{
  "crop_scale_min": 1,
  "num_classes": [67, 181, 646],
  "norm": "batchnorm",
  "kernel_size": 3,
  "downsampling": "avg",
  "mixing": "mixup",
  "init": "torch_default",
  "lr": 0.0015,
  "beta1": 0.9,
  "beta2": 0.999,
  "eps": 1e-08,
  "grad_clip": 0.5,
  "epochs": 32.9,
  "lr_schedule": "cosine_restarts",
  "warmup_steps": 2000
}
Rows from block 6 of a small image classifier, named by matrix and row number. Each number is 128 + 24 x the weight over its row's rms, rounded and kept within 0 to 255. All counts start at 0.
After each channel's rows are labels from the 100 images, of 14976, where the channel reaches its highest value: "patch colour" is the nearest of a few named colours to the mean colour under the peak. Only what is clearly more common there than usual is listed. The data: photos of plants, animals and fungi (iNaturalist). In brackets: how many of the 100, against the usual share in percent.
# conv: 3x3 conv (model.blocks.6.conv.weight, 96x96x3x3, each kernel summed), inputs 0-95

conv.95 [156 105  92 130  91 136 142 187 121 116 152 102 127 137 135 163 130 137 121 136 129 141  78 148 138 127 120 117 103 116  94 149 124 102 112 158 131 101 146 134  96 114 162 125 121 152 128 125 113 108 120 122 161  96 112 107 106 128 105 170 102 103  67 128 124 123 155 168  81 110 113  85 115 134 162 119 122 125 110 117  84  65 175 133 157 133 153 139 135 146 138 144 106 145 155 102]
patch colour: white (59 vs 10.3)

conv.1 [131 124 114 135 123 121  82 100  91 108 146 121 116 130 113 158 132 143 128 132 124 160 128 128 111 122 114 167 159 117 140 140 136 145 137 121 146 110 107  80 124 122 101 142  81 133 162 137 101 101 129 112  89  91 150 140 121 180 134 107 121 113 124  32 147 155 112 104 107 125 130 126 138  74  97 125 158 105 155 140 134 132 109 138 131 114  66 139 157 150 143 152 126  88 105 119]
patch colour: black (40 vs 11.1)

conv.43 [ 98 112 163 121 119 151 151 117 126 117 140 137 124 136 110 150 128 111 133 114 116 125 132 111  76 134 144 104 125 133 112 119 170 115 100 153 154 100 118  38  87 128  73 146 101 129 104 136 156 101 138 138 144 159 143 159 109 139 107 116 109  94 134 110 137 122 128  85 143 126 133 125 148  63 109 106 149 124  90 138 127  86 127  98 144  83 155 123 145 125 157 141 171 129 111 117]
patch colour: white (39 vs 10.3)

conv.53 [101 108 160 145 114 130  97 143 133 133  98 121 119 142 107 163  56 132  92 157 127  63 137 150 147 130 135 127 143  63 120 140 102 131 133 146 122 156 117 117 115 110  68 144 156 119 134 144 111 122  70 117 139 118 143 142 118 144 128 128 111 140 130 132 153 111 148  81 151 139 148 170 128 131 120 144 168 136 144 126 149 142  84  96 108 153 133  71 114 142 104 122 125 126 107 148]
patch colour: black (32 vs 11.1)

conv.11 [149 106 109 124  88 144  54 171 139 148 131  99 104 167 162 131 131 140 106 124 138  98 159 139 114 168 164 147 165 112 152 139 128 151 104 101  96 147 103 113 119 108 141 127 106 115 118 120 110 107 128 114 108  81  98 137  99 126  92 123  92 122 152 111 140 109 113 100 107 132 144 117  91  81 117 155 162 154 135 117 117 109 128 101 112 102 102 147  85 146 114 105 142 114 113  84]
patch colour: white (67 vs 10.3)

conv.81 [161 133 121 192 149 113 110 106 118  65 144 130 123 149 131 135 140 110 153 127  94 153 122 134 163 126 133 134 140  82 158 103 141  89 122 151 121 143 131 124  96  85 166 136 127 113 122 140  90 134 126  98 141 131 163 101 112 127 120 134 142  85 122 132 103 137 117 147 122 129 128 121 115  70 116 105 122  87 148 128 117 105 169  82 158 154 101 108 122 133 122 161 150 149  67  97]
patch colour: white (44 vs 10.3)

conv.78 [ 54  87 135 156 117  97 143  80  66 113 128 151 139 110 133  92 123 121 116 104 105 126 112 121 104 143 133 140 164 130 136 135 147 168 148 141 145  97 100 107 135 137 131 134 124 115 132 111 106 134 130 129  95  92 155 115 120 123 134  92 115 131  62 121 156 136 145 108 155 150 127 151 139 138 126  99 169 116 128 147 126 114 154 142 135  95  90 139 139 153 146 150 110  62  92 140]
patch colour: white (44 vs 10.3)

conv.36 [ 52 149 116 155 120 112 110 125 117 163 128 135 158 152 131 127 144 132 144 104 139 115 145 111  71 163 133 100 158 135 145 101 117 130 143 145 157 142 111 163 117 135 135 116  89  98 118 120 128 116 154 143  89  87 105 137 147 117 152 104  91  82 149 142  69 124  95 107 111 138 101 138 132  64 116 157 142 142 129 152 143 153 143 107 126 144 113 139 146 139 128 166 162 120  98 144]
patch colour: black (45 vs 11.1)

conv.79 [145 136 114 128 110 169 127 116 152 159  89 121 125 124  72 142 130 138 104 156  81 141 119 161 141  75  68 147 106 129 128 112 136  83 128 151 128 122 117 120 141 115  92 119 133  97 121 149 129 113 116  97 109 117 145 122 149 154 124 120 134 106 145  96 151 125 119  79  90 135 124 142 112  98  94 149 133 149 170 136 112 131  61 198 135 113 136 116 142 148 129 151 116 155 142 114]
patch colour: black (79 vs 11.1)

conv.73 [115  98  97 148 124 106 107 177 106 145 133  88 146 136 145 165 110 120 106 117 155 133 155 114  81 151 131 154 161 111 157 153 118 144 118 120  87 145 155 145 106 131 129 121  94 116 152 120 115 147 113  96 192 133 135 142  97 124  90 134 120 117  95 134 164 154 153 161  65 136 113 132  89 132 157 131 125 128 125 131 153 133 139 121 137 140  93 133 138  71 122  65 135 117 133 115]
patch colour: white (37 vs 10.3)

conv.34 [157 109  89 114 121 152 109 121 162 111 107 133  75 154 128 111 135 144 128 125  94 181 120 140 127 126 118 118 163 152 128 139 133 121 127 127 106 122 110 118 178 136 139 152 118  96 115 110 122  80 124 196  59 100 133  97  86 144  98  98 133 163 159 137 133  87  94 110 130 121 121 113 104 127 145 131 120 148 108 143 113  98 144 124 124 114 135 143 123 146 122 126  76 148 162  90]
patch colour: white (57 vs 10.3)

conv.37 [157 132  92 113 124  88 167 105 144 175 103 118 155 152 120 128 104 128 102 145 101 116 128 123 125 132 131  97 140 129 160 134 118 115  84  99 162 161 123  91 138 127  98 133 135 153 149 119 108 137 136 140 112 154 113 105 162 118 119 156 114 104 134 121 131  96  71 132 121 173 123 100 142 135  61 114 137  96 156 135 110  80 139 168 128  89 196 108 146 128 142 122 146 136 138 136]
patch colour: black (27 vs 11.1)

conv.68 [149 147 150 101 125  95 139 138 110 132 112 103 170  97 123 164 147 134  63 113 126 133  97 161 144 129 167 119 158  74 115 111 189 103 114 133  84  95  90 138 144 131 122 140 134 115 119 161  66 128 155  94 116 102 119 135 130  51 133 127 127 170 112 120 143 130 145 123 138 119 132 134 137 109 142 113 112 134 116 139 146 123 130 112 111 160 172 162 107 126 124 121 125 139 118 121]
patch colour: black (27 vs 11.1)

conv.25 [164 125 138 130 171  76 113 137 130 133 123 136 156 130  75 110 114 105 132 104 136 128 152 147 180 128 140 129 162 121 139 139 151 122 125 149 156 114 128 114 121 127 115 144 132 150 188 109 126 147 120 133  88 127 138 134 156  97 162 111 138  82 156 151 119 143 112 135 184 124 132 132 127  94 101 112 138  77  85 130 141  64 122 128 123 135 143 136 198 143 129 111  99 116 125 156]
patch colour: black (44 vs 11.1)

conv.24 [140 118 108 124 158  68 130 131 116  99 102 138  59 141  63  64 106 140 142 115 117 137 150 127 131 130 111 139 127 101 142 142  89 124 135 157 113 173 118  97  87  98 110 104 112 121 136 133 116 170 131  85 136 141 140  79 132  88 106 155 146 124 143 137 140 119 157 136 144 154 153 102 115 122 118 133 147 123 144 135 120 151 146 163 146  94 153 136 137 111 152 158 129 167 119 117]
patch colour: black (48 vs 11.1)

conv.82 [ 59 129 150 157 108  90 140 152 137 143 110 100 165 162 132 100 123 135 112 142 122  92 127 108 116 116 140 103 167 126 122 140  97 127 159  99 140 132 113 119 138 116 118 157 100 128 131  99  64 121 118  69 124  79 140 137 152 154 160 102 127  89 106 154 113  81 122 119 138 133 146 165 148 115 116 136 145 126 111 134 133  92 121 111 133 146  78 109  93 162 104 145 133  99 120 134]
patch colour: black (29 vs 11.1)

conv.40 [146 149 117 146 113  69 100  99 132 141 129 177 161 139 108 136 130 110  93 113 122 110 116 100 150 125 135 124 168 107  86 131 129 152 132 137 150 107 103 162 159 132 154 125 176 145 153 150 123 165 101 183 117 131 155 156 123 128 162 110 152  94 142 155 101 144 133 139 145 147 130 182 157 110 110 117 120  96 140 121 142 147 103  55 120 152 123 112 156 142 134 119 129 104 138 153]
patch colour: black (44 vs 11.1)

conv.45 [ 98 110 127  80 109 146 119 133  97  87 109 129 137 148  90 178 128 142 113 170 157 129 129 184 132 105 154 130 166 124 103 148 130 117 124 118 129 115 150 110 119 159 129 140 163 105 113 119 134 145 120 102 140 143 138 163 104 176  97  93 169 149 108 105 115 137 141 145 105  91 131 131 117 138 136 100 120 127 119 151 173 159 100 172 148 140  66  96  99 106 147 108 115 125 125 149]
patch colour: black (59 vs 11.1)

conv.42 [142 137 111 125 137 108 117 109 123 164 150 146 154 140 121 109 101 120 125 144 124 143 144  98  84 150 147  80 145 146 116 139  95  83 121 110 149 137  87  77 124 131  58 134 112 192 152 126  75 110 147 100  68 142 124 129 144 127 161 161 151  93 121 139 114 104 115 133  80 121 127  88 127 128 123 130  88 112 126 113 128 141 107 134 127 161 151 110 134 143 130 123 135  90 136 134]
patch colour: black (38 vs 11.1)

conv.6 [ 59 127 124 102 118 127 143  92 126 136 132 139 136 152  91 142 131 128 132 120 111 130 145  80 105 120 120 114  96 150  89 134  86  93 138 124 172 109 104  70 130 143  40 113 164 140  78 112 112 104 128 127 117 132 133 130 146 137 173 121 138 128 130 123 109 147 106  94 128 123 105 152 167 119  94 126 134 116 133 128 146 146  83 159 137 155 132 128 133 139 128 126 111  83 119 125]
patch colour: black (73 vs 11.1)

conv.46 [119  82 122 113 146 103 168 151 124 129  90 132 163 181  90 138 145 119  97 123 142 135  82 112 120 134 144 147 100 114 104 117 104 106 139 132 152 158 132  91 134 107 123 149 149 117 120 125 102 132 149  91 137 174 114 159 121 147 115  91 134 111 137 146  69 126 126 128  78 175 133  85 123 110 107  90 175 124  92 112 115 115 124 138 127 107 176 114 131 130 123  87 120 123 108 104]
patch colour: black (40 vs 11.1)