Rows from block 7 of a small image classifier, named by matrix and row number. Each number is 128 + 32 x the weight over its row's rms, rounded and kept within 0 to 255. All counts start at 0. Numbers have three digits each.
After each channel's rows are labels from the 100 images, of 14976, where the channel reaches its highest value: "strongest on" is what is common among them. Only what is clearly more common there than usual is listed. The data: photos of plants, animals and fungi (iNaturalist). In brackets: how many of the 100.
# conv: 3x3 conv (model.blocks.7.conv.weight, 96x96x3x3, each kernel summed), inputs 0-95

conv.42:082136085136133083131163151157145157162100124097068115146086127124125123137190103184158129137161094146098126160115158131174151150130106067130208112148123124128170150062111124136143132150156074074141159145140079165115120048079106172114158174164169133102154172151138152116122125168045133148
strongest on: phylum Arthropoda (62); class Insecta (59); order Lepidoptera (47)

conv.38:081137086117126100159055041075122171094122096135092184152117122152178071123106129125144091137123120138121178180144125131139126178148159118143136097126137122158141142090102108149132174161139093097126132181124142138078098123148083165090126119085097148070130171145122180135135128009116121129
strongest on: order Coleoptera (26)

conv.66:147179111096166125104148132085071116113124138165143108058113124165138109138173129154113142089068104128106151123083136113160163069113107171107040162095182176133129190100186148134052119140113129172135136146144098128155144107109179105150171084095153149172117098120161101171146141129153170089
strongest on: phylum Chordata (92); class Aves (88); order Charadriiformes (48); family: Scolopacidae (32)

conv.34:100089098126108105126000083146143083106172049100146148101098095149130114128132137104115067137136106100065112154158157131154139144156139083123128083154132102173095113165083073120146135156122109048119106165135117153074149145147140114124074116119060098130130107098087158134107143130125127100
strongest on: phylum Arthropoda (82); class Insecta (73); order Coleoptera (52); family: Coccinellidae (48)

conv.54:120153119076171108128101180164131160103121131134118104107166098141156121128146111172184133143165073071100121128072131104196106104135095147140142058203169129125173148148178169113123144160197132050109096105160157112114117054153173136127141135148178187130147117142127094131158140134081143132
strongest on: order Lepidoptera (46)

conv.47:145140133103073121139125165132197126101086123080136152105088120115111108115150096085109126188122158176079143062168134121152103136128130142189070112155093126142141165061093159160127086092153091167170139181182074113142150145185117157110141110149086148108073142126084076144101126174080128114
strongest on: order Charadriiformes (31)

conv.76:072086174141164091178116123116142141118192099027169118104128119182038135074123115159161154149077110143109129110079107124129080113127121130133151107150136147138144125131116089173158175136233063134112145107139114100132163160158114183106116114133093149109163150120105097137154150134142143110
strongest on: class Aves (90); order Charadriiformes (29)

conv.30:150118112185121096157135195188089140146089121149118147155135116141142079147116127097149167177147145102146131136157155132128126170057132107081090157110126094136115139091160155145147149117145166092118206062156158105158088085152144169137082191091131133080112058137085133127101166109079132061
strongest on: order Anseriformes (25); family: Anatidae (25)

conv.90:142121064141125108096163137144160118110168134126165091123050084164103080179134127108136115174119133120171081104173161108112122109162136056186145192088069132139143101156071142114116140028130133117113126086133148140159140080136153131073172160089146156117141123147120143127132093182127086101
strongest on: order Charadriiformes (32); order Pelecaniformes (26)

conv.2:089152119139130043149111048098070135097158117132136132118078087220164139113105145204136125098167100128123153157090143124125130128141166134090171164135156156191168144184142113119140157073137079136161112104121120162114139074113115145136128154128105111114127113104136164139235119125109141100
strongest on: class Aves (94); phylum Chordata (94); order Pelecaniformes (34); family: Ardeidae (29)

conv.45:138102065117072156125139090129102082139157139105093118070069118090083089147163110132139153102169183091099110140154073108144125148092120132140136133081133107132149140115113097076175110126118097124070054174076113161147098137097143118158092097101106108195120073182111146126099155157171062125
strongest on: phylum Arthropoda (78); class Insecta (74); order Lepidoptera (36)

conv.20:112096094169157051119152138110130158111068110119052156129067141098125105083142124143108127093181181111133088124131149123163158156102109104107158082067083108113178151118070124137144141119134099081118147176109130134097125133062141146106075096078133116111129164199170110134130117056085108141
strongest on: phylum Arthropoda (70); class Insecta (66); order Coleoptera (36); family: Coccinellidae (33)

conv.21:133129111122145142142077109109118091108122140116086121128057099066099115162171093111149117120123105102076171115117115128175106125083091172143079100121186115117134143071129150119104150212169092150113057179084112065131105127108087122096101168131120120141147086134071159111051133152149138183
strongest on: order Lepidoptera (46)

conv.22:159178112089103031153092153101129135130114123188059118136053082137153139147137101182151113143138084149174164164108107126083147129144131110097110110059131172125131102129158097091130095068067149129168202105137133123150144103086126144164192141115148105106149098118115134096142152123118108072
strongest on: class Aves (96); phylum Chordata (96)

conv.72:135144110125091082112122115128089171147201128189101074157072129186158112177132112186138119186160089117076123122122141106084072088163099105103142176127182136155115089157146132072130128102117068141120127113108090163110179128104121107128116152117185110079159085077097174131113117160133079132
strongest on: phylum Chordata (98); class Aves (96); order Charadriiformes (26)

conv.60:117110095052083086105115136133255131167153168093076142082078133162116129093150138113096110156132135104117119111150117133143096141157148122093066146152099095133107080120159078137126090137133120152128153145163114115142122211106112123156114051111168105121091139151099078101149163129137142105
strongest on: phylum Chordata (95); class Aves (94); order Anseriformes (43); family: Anatidae (43)

conv.57:102107148128126063127090125178178138140177133086126148140073144185139082080084176120139096158114144114130154145176098185133108148153173139099062129143135086185137109086168103154150145157148094173115158125175118134177102191159116112134159093143073158189068096101141112120116121119103143078
strongest on: order Anseriformes (32); family: Anatidae (32)

conv.75:061113079142162111106158111082178170087125103088098084083030141129145109116184130122167147134119141149145091133141170141165150116123109075162155138114078138103160138072060118149131148110170103090138145132103106155094161109098127142094119136093130111077121197204156137185138104146110118152
strongest on: order Lepidoptera (43)

conv.41:137138099130147137076124157153126144116075115077113095159158144156153051174104093122091114160130152104069096096169145151057080107115131123096159187145123130129209164102159159081100149112135124136109157135193084143128150139180123106121147154094146164075104172160066118151101101105090102169
strongest on: phylum Tracheophyta (39); kingdom Plantae (39)

conv.74:122104150151099154070075151130142116147102105090198124071132073095099150142066128131121105133154149070099109104154100103122172100067095156105084122187134132224134079150167080163114121173158139102110159136127116099103062137151133087111170117162100106119097094138108147074112110138148131088
strongest on: order Passeriformes (50)

conv.17:112083189164117113097167126159104127153140161112091105181114168155139080115112105141125135112091150126144051125113073166143148165094152074143206143150130056137140163149111130100137155172143108154095091122134164151127096104083041129116127109132171198137112159194115122124135095118089118186
strongest on: phylum Arthropoda (67); class Insecta (64); order Lepidoptera (37)

conv.64:133121115130123129119152140142138086144136149086128098127132156129070054121103138158111086036057158130135149073062117147109110091116120127117110192109089146092158165067123172094087120137108122182117109162168101129180131134170108150160167082066118150102149116172092111104072104144133074139
strongest on: phylum Chordata (94); class Aves (88)

conv.9:114132134136139084117125175081039175122075090149150101092151146046137120112105123123139116114157081111184128119119125103128169123111144106082098140124069141174144118105144142126119099126087156121118172084116172167153074130173107132117159150153078155068098114144092094077128051109071145080
strongest on: phylum Chordata (94); class Aves (92); order Anseriformes (26); family: Anatidae (26)

conv.79:141152052156094152127064134158114089143136074147136119157102135125131089195137064124113125143206116133113139085181163130104093137122098115098127161109154127167147115073167097067152094080136093105120147165142087137126109125167136120108128193122075084121136108110057159171083141152163071126
strongest on: order Coleoptera (25)

conv.83:131136131125150108101129172083071157109089137167151072088134168111125129114156156143129122134124050104200089130095135112172155107114129090097109160129095157173117132140173148121072109121129145157111146073109185105186078140169119141097147108186098150124071105114112070111141033145072132117
strongest on: phylum Chordata (93); class Aves (92)

conv.37:136155137112094115110129133140154156122120184166099128168081125112183096139121090101128101123136169126164155139163163137117164159113156090092142165141116112213091165105127087063135101100070107080126164132143137160139103078077086128182097137124181074155096169173109120116199208108129137156
strongest on: phylum Chordata (96); class Aves (95)

conv.92:139145128139140069117139098146130129100183127156099122129057074141186108113116137124124121154168187114153181171109106119063107119163152140102091055075139097119160109154082087100121173118085111093126123142122110113107131116061123096182117113068155167096159101163164136075163209135129143120
strongest on: class Aves (95); phylum Chordata (95)

conv.78:098186173144117134126122081123158151157129098124118125164158130122115062079144160128156096161067064151152101127129126105142128160133145101140120109156172131121076112076086113162123146160144157123165175068094149130076110091172097175100207103080133200149097180119085148078120113106078122132
strongest on: order Passeriformes (74)

conv.31:105210132139189126138173187097126145106077135112116125125121171145173144122145099105158125142174102160119193125126123163071108138149139170081122134128101155170119233095154170100126123139080123120128149101117148170120144097106012171119156129141136136075132164150116096146127116121124172152
strongest on: phylum Chordata (95); class Aves (94); order Charadriiformes (41)

conv.4:088103132146110007169095124115116107126141101104051202136067149139131067097124119131108107111145113121104117106158115121152121223134147136121155095062138116127151127163106126112202135093135050108138134125114136153087137099088130141111079121099138108098117137134077136119132151057115115119
strongest on: phylum Arthropoda (70); class Insecta (66); order Coleoptera (42); family: Coccinellidae (39)

conv.59:159148159121103083058094115127086048147142106182134104120103100094156130104116114149073130128140103061119112114134094126145165092053108163115061135124188107142122115140135161130100095153100090171097066118118128145116070117080102031150115136126169142131090077105137144105125112088143149145
strongest on: phylum Chordata (94); order Passeriformes (50)

conv.40:205120127136133118134128151161164028160158164124122133169096139136122069178175103081115127190120199144085138143184090169121109162160142110169131107170126122141105187131134134143168148114072142119111101150130168146166138105065130127120097129135169132179134102127065117117058139097137158119
strongest on: order Coleoptera (33); family: Coccinellidae (29)

conv.67:099108131138132095177100071107120099083169095102071153145080117129128048120132151101108095168054114127111140161194098132148120177129163130183137104067166134147120148123122147131164179124141052107122103117085161159095132077091088134115105113078126132135094168139057148117141129073131106095
strongest on: phylum Arthropoda (80); class Insecta (64); order Coleoptera (33); family: Coccinellidae (27)

conv.8:074121116110091092129057105142175105145108047122148213116094077113154087100147142127129059115168167130092134115129126149172131181125120143117119084149116106157145158124092095156140134140128049092145106236147085144077107116119096154114103116113099132152116143160084116093124145088136126101
strongest on: phylum Arthropoda (60); order Coleoptera (48); family: Coccinellidae (44)

conv.55:165135074125134150102139150083046157098102155145074111142117175064129132153098106079119108139132142144153106147163123136102070167115108059166113136077099115151146065110121136112139093108100134144103090094087150062170126178130150158155110085149082124165124133144158077181106145129117041121
strongest on: class Aves (87); order Accipitriformes (26); family: Accipitridae (25)

conv.32:120172107052054142154160057095156123119130187090102146135111092148157142163139093190139106162129086129101187117111133132186057134146109133149110160117176141109143161071155110120111124068139096151165124142156098103132100105157122150084124158151176156121153110067143122116156112196076119140
strongest on: class Aves (98); phylum Chordata (98)