A small image classifier, trained from scratch.
Training: nadamw at rate 0.0015, 40000 steps.
Rows from block 6 of a small image classifier, named by matrix and row number. Each number is 128 + 32 x the weight over its row's rms, rounded and kept within 0 to 255. All counts start at 0. Numbers have three digits each.
After each channel's rows are labels from the 100 images, of 14976, where the channel reaches its highest value: "place" is the part of the image that holds the peak; "responds to" is what is common among them. Only what is clearly more common there than usual is listed. The data: photos of plants, animals and fungi (iNaturalist).
# conv: 3x3 conv (model.blocks.6.conv.weight, 96x96x3x3, each kernel summed), inputs 0-95

conv.75:152140129141124091107152118138116079110088136099152097141116142134187116174107131129102110109129154099105099106091097127191138149146133083142137140107052132107113143168142099115035082125160188179140123165199064045136115162088193109117157088108127122096113147172123122135078123073140098140
place: top left
responds to: class Aves; phylum Chordata; order Anseriformes; family: Anatidae

conv.72:095133180139106163144139127125102134146075111154154167108081121027124107122053093078080095109102170126115135168155128124122135116172154125143077154076109157119132132101158125122106118132149108097126106091158130121140129087065134214138146148176104150161136133101145205099142102083147044116
place: top centre
responds to: class Aves; phylum Chordata

conv.66:127144103186170090077086137093118129109172168079149137086138075049179138121142122170133145196173097163104106132089106142164133129149124136192139100059125152112132114092146078098131117102146072178091089088149161134164080080085135167161104127131106182100145129095147171133110124140140127117
place: bottom right
responds to: class Aves; order Passeriformes

conv.19:106134100139144191157112167121152096125126174125109101094142119108130129129128157158131136153118149150092122060069094150102104199121120127162159097102115068190146105170157089120152140142144084135137128086080107095097117133198075127225137135076170105118085130168166146093117087193129093139
place: top left
responds to: class Insecta; phylum Arthropoda

conv.83:120130128115114096168152083124119150130126080165104100139131183140116161145110124098127181145107081075140136091156139163184107167081174087082091196186072079120133128153147141131132188134131168108157162194157129148144129170097142103114123123125160117136099117198118115071070131150210144149
place: top left
responds to: class Mammalia

conv.80:147119084102116083078124105117106104160149123117096123136126098126100145117192077155149109148109104111104112078151131109070102094122128091147139135185061171070080096053123189086114126095154128099120154121130128103105078123116148135153168100039110127198112109150131099090124144109093205118
place: bottom right
responds to: class Aves; order Passeriformes

conv.48:150053117154155124140152120114075079167149127067167175071174102170151153166129094164131120112153181099118128115113081087106149118131166161142134104146099143162142135139095076096164056165074105206122128140165141119130095120156116119156104170185123147148152178157095130124179080095105099113
place: middle right
responds to: class Aves

conv.94:117095149130085109103058146097114082162115078123083113122150092133126161074106158134162088080147147075143136139123107172171140122147126120150122143179142168101110132150110138173068103072102139108110142037114121135184128118095084145072099147123139049154186120126106118094056138122094164149
place: centre
responds to: class Aves; phylum Chordata; order Passeriformes

conv.87:085075178180085112076154071158102154159121119144140111151108160132106112110140141121164120150115106143122154077163161139139150140134128080170089180131182125159084115126112129076017077105139195043130123150084128147146084114107156142133108108118098171092134104129115129078115134161151092150
place: bottom left
responds to: class Aves; order Passeriformes

conv.29:154144132136133083120097148158039152115133067116129135171118151088169087117087094145209130139123105132143153156117126177150114119138114102189088119138139091141100166105158118150114138078157165086106085129145135121129130163114171137130159130118095177151151223084100171134126107046057124149
place: bottom centre; centre
responds to: phylum Chordata; class Aves; order: Passeriformes; order Charadriiformes

conv.91:121141139080168128119081124088165055159091144131151141178165159163160106139103118097114132130151174061118093100090096062158132108090079151172125089109186067094114120104131141108120109142153145119114113062135072122161082145041137103148105150105172152112121154054154133118102102117113116111
place: centre
responds to: phylum Chordata; class Aves; order Anseriformes; family: Anatidae

conv.58:074107119150124099135124183171114142157107136095116095118097129111086063059136132120120114058125155160156158145087085209156141110159116108161086096125144147136125177176141132195090138121122140108115110071108153138160157170128108164119135133106167114129106138080107155097055128102025117142
place: centre
responds to: class Aves; phylum Chordata; order Passeriformes

conv.9:159182132089128121140123116106151048142116094165139131043161122096092163137106150085147096090118155057148143091137142195183100111119135082120144118096186051063108126133148105134123166149167187152123108095119106153180139135093098095111087146148125137117146170158130126097131136184164154156
place: centre
responds to: order Anseriformes; family: Anatidae

conv.23:128121117125156040063184142086156105157100170097084112164126083127161118151198061141079139140093116169104149096148169152114113126128123093141079156129064170118142110067114188110120078111124149186152160116109089146099135169115161085119087120082127113182106145122115125138124132137155173146
place: bottom right; bottom left
responds to: class Aves; phylum Chordata; order Passeriformes

conv.51:045084134130094094127051054158119145170110093153131122151068117118137065108139100118123134123136134167164146146096080068136150130128113142155098104137104153125086132121111136151123095123106059130154144126136138141131117094078150179074180117169169117169158155057175169157156130107065114106
place: centre
responds to: class Aves; phylum Chordata; order Passeriformes

conv.20:124093029098110191147160121137135145155130167119182115100087127164121093116156104140145136099148160108146154126117062113110108103171110160112099077117168093128090107087099108098152139125143165143096123180128118104145066109141115124126135114097041145135114163134168149126132049088057165065
place: bottom centre; centre
responds to: class Aves