python train.py --model="image classifier" --dataset="photos of plants, animals and fungi (iNaturalist)" --image_size=24 --steps=40000
Rows from block 5 of a small image classifier, named by matrix and row number. Each number is 128 + 32 x the weight over its row's rms, rounded and kept within 0 to 255. All counts start at 0. Numbers have three digits each.
After each channel's rows are labels from the 100 images, of 14976, where the channel reaches its highest value: "responds to" is what is common among them. Only what is clearly more common there than usual is listed. The data: photos of plants, animals and fungi (iNaturalist).
# conv: 3x3 conv (model.blocks.5.conv.weight, 96x96x3x3, each kernel summed), inputs 0-95

conv.8:115083113063036150177088129116100120154138154080177170106131128016111135136099141119124152098173139144120124093123143100156061060129048127116149119133117162078101044128127086094106111125127109159133139144142115120150148146140113056104104113121139118113115149139122102097097158162138115149
responds to: order Anseriformes; family: Anatidae

conv.11:142114120112116070162102114081037161143031154095087073152157121142154121106135124129061154148096115165138083133125092157130059117141169110144138127083097081081121152100139162154146118108062084118124130165154102105090141085145098079142152181100133091114119140113116148136183087099122140151
responds to: order Lepidoptera

conv.89:131143091148113129084077042090073068143109118146147122112138143148090121152080094125115164159079120157101070077101144136115078119145082140182140096066112118118055116101125147109131101157144082097161127111103111073081130146120112110152125092078095116131158109069199118102156148095114086125
responds to: order Lepidoptera

conv.59:129186083127081158121091162078104122138127079178174186101114144139143137159098145181129126154139111114118132151034153130123069114114160125136111198086180121110103071133131103131163122114141119103122130144131094122118157121132165146132062139128042164070137085147161092090150144073174103144
responds to: order Coleoptera; family: Coccinellidae

conv.63:113106144099060079114143131160183103117141065192115167169139165139129120141137109129198119124113163152128162145146051105139142160135083142161102052145121082157103106140124144108076155128082069095106102132151175126148196106125156161140186146049134086154133142117119148142112088141113159149
responds to: phylum Arthropoda; class Insecta; order Lepidoptera

conv.10:141126106138112139139125114130117188169074165133129091133111109151122101145092115147074180148127121095160099150091173105144148135141149144150124110137013111095157129143147167119202159076142155049139135114170117065151159188119113137109126117186138130104126116110106077156126141087037164114
responds to: order Passeriformes

conv.58:120147160128129097134083177116124088131040148149120087144174121154119083167103119129119105129117144146128036143094154121104152127139083149076120135080102186035044120104115137142101152123072092080122082115148155137082159090053117100146159097106136137112143146131144088137137104111091121121
responds to: order Passeriformes

conv.16:129077139158166142187130108072125118136142159091110162120165114113114095143135182106093165165152123155089137133113110112101102072105149156101124133121107145119140166120151123159166162174191123136167083064175131063137157114124058120102133138174201063109086155109127109072062110131142175161
responds to: phylum Chordata; class Aves

conv.47:130129103101116113123106115146147144136113133140076104082084080123167133140183112100154106131166161105153115100067112135094085138142160127146147133130205139175162093144080098060141187101175125082176107111174092118085109136131142084084159088091072185119056113086128094158145121107159078111
responds to: class Aves; order Anseriformes; family: Anatidae

conv.45:104127048138087104099076147123130132135058122162170120118101121152162126200094081150104128164111124102142080149058128128129118124110150122151089097085116158081063079121137095095126142157122095014134099141122124087083127140142096124119114124123092114112131122104145061125142149069130069130
responds to: order Coleoptera

conv.41:107131143131085086064113110113074098126121157109114115078075164140162129155151153137110108108056089081110100137073080145122152132104133102120115126125072156215166176156172167127117118141104144136132067099072138118108101147118120116104092170130153114135106132105093037129097102142044115112
responds to: class Aves; phylum Chordata

conv.57:132109134117100112067116144134159076163125098120179125137145154118111160080150116084092132151094118196106126155139120123192100162163123115100177109162144169129058111091132133142114083136139155135112096043126072153167104111126157146152142130135189155133078122110180118087037122075078164145
responds to: order Passeriformes

conv.46:126209123076112135183074100148096106081211175128078114155107107113139155154139135101125063109086149131141109131115138162125084169109138091079114144105115088170136150144148178120161077033095127117097126072134084131097135136155112088125126079101120121100097151109123096131078111129177099109
responds to: phylum Chordata; class Aves; order Passeriformes

conv.91:170104133132139075125102123104105125089067190144074076102148060123177107126155082147082157123089113129148053139066138144113122143145131131141168139146116142102122140156086112168100163143146129087087094137073107131054063127136113115135116173151068188110106089107135154081124131120094103177
responds to: class Aves

conv.21:143062104127096154069133124052062074135092095123163112100126139118094150092121122138086152102138152113131108119121103141144112123166116132125173147125051124145139107090163094180134102152165150124174121120151151053004133140117132127126121159121076091114154136107185089148114103075137111120
responds to: phylum Chordata; class Aves

conv.14:096148107098112177087108106173141163151137148110156115077069138104142187146083144080093113069114149117128142112104171112130154154124085097137138129144019105118146134161097111060153146095133165174127114117113154040166107151071073118135135134166134153073174155130147098167108133104121134106
responds to: order Passeriformes

conv.67:084150099118102144089170141167122146130106073193130182119091093142106123126139134162116086112148081059081148090116106077085157122099167117156132137131117106164195042130097096150090158127147140128099183091164140097107181113124157142106204125126137054101098112116110145139117153112161170156
responds to: order Accipitriformes

conv.32:119129148052106121164109060074120142125156151112143067106144102060075142102176066098148094104129120137106115081113133090168100108099099047101124078127115071167121187124128131103170060146126119122152156111120124085112153165145119123105122142087097122090154140103135123142121112182109196167
responds to: class Aves; order Anseriformes; family: Anatidae

conv.73:090100137117090078107116142176127115100147140129146146130145169155101140124128119103201079119102138101124140128128125103157188191135055114080112148099151102179151152190119179135134108134150076154086077116122090080090150140063143132146125147046121144072141139106137100173101094154097167063
responds to: class Aves; phylum Chordata; order Passeriformes

conv.36:138150142127145113131095155137142143126019137164169104149123117140152102165100130134090141160092091116138007138119153144105116148117145120125105122130139177050016096123111112137151149150021105038113115150151150137112127108143107144130107145145129144146149140097132127143137129125119125131
responds to: class Aves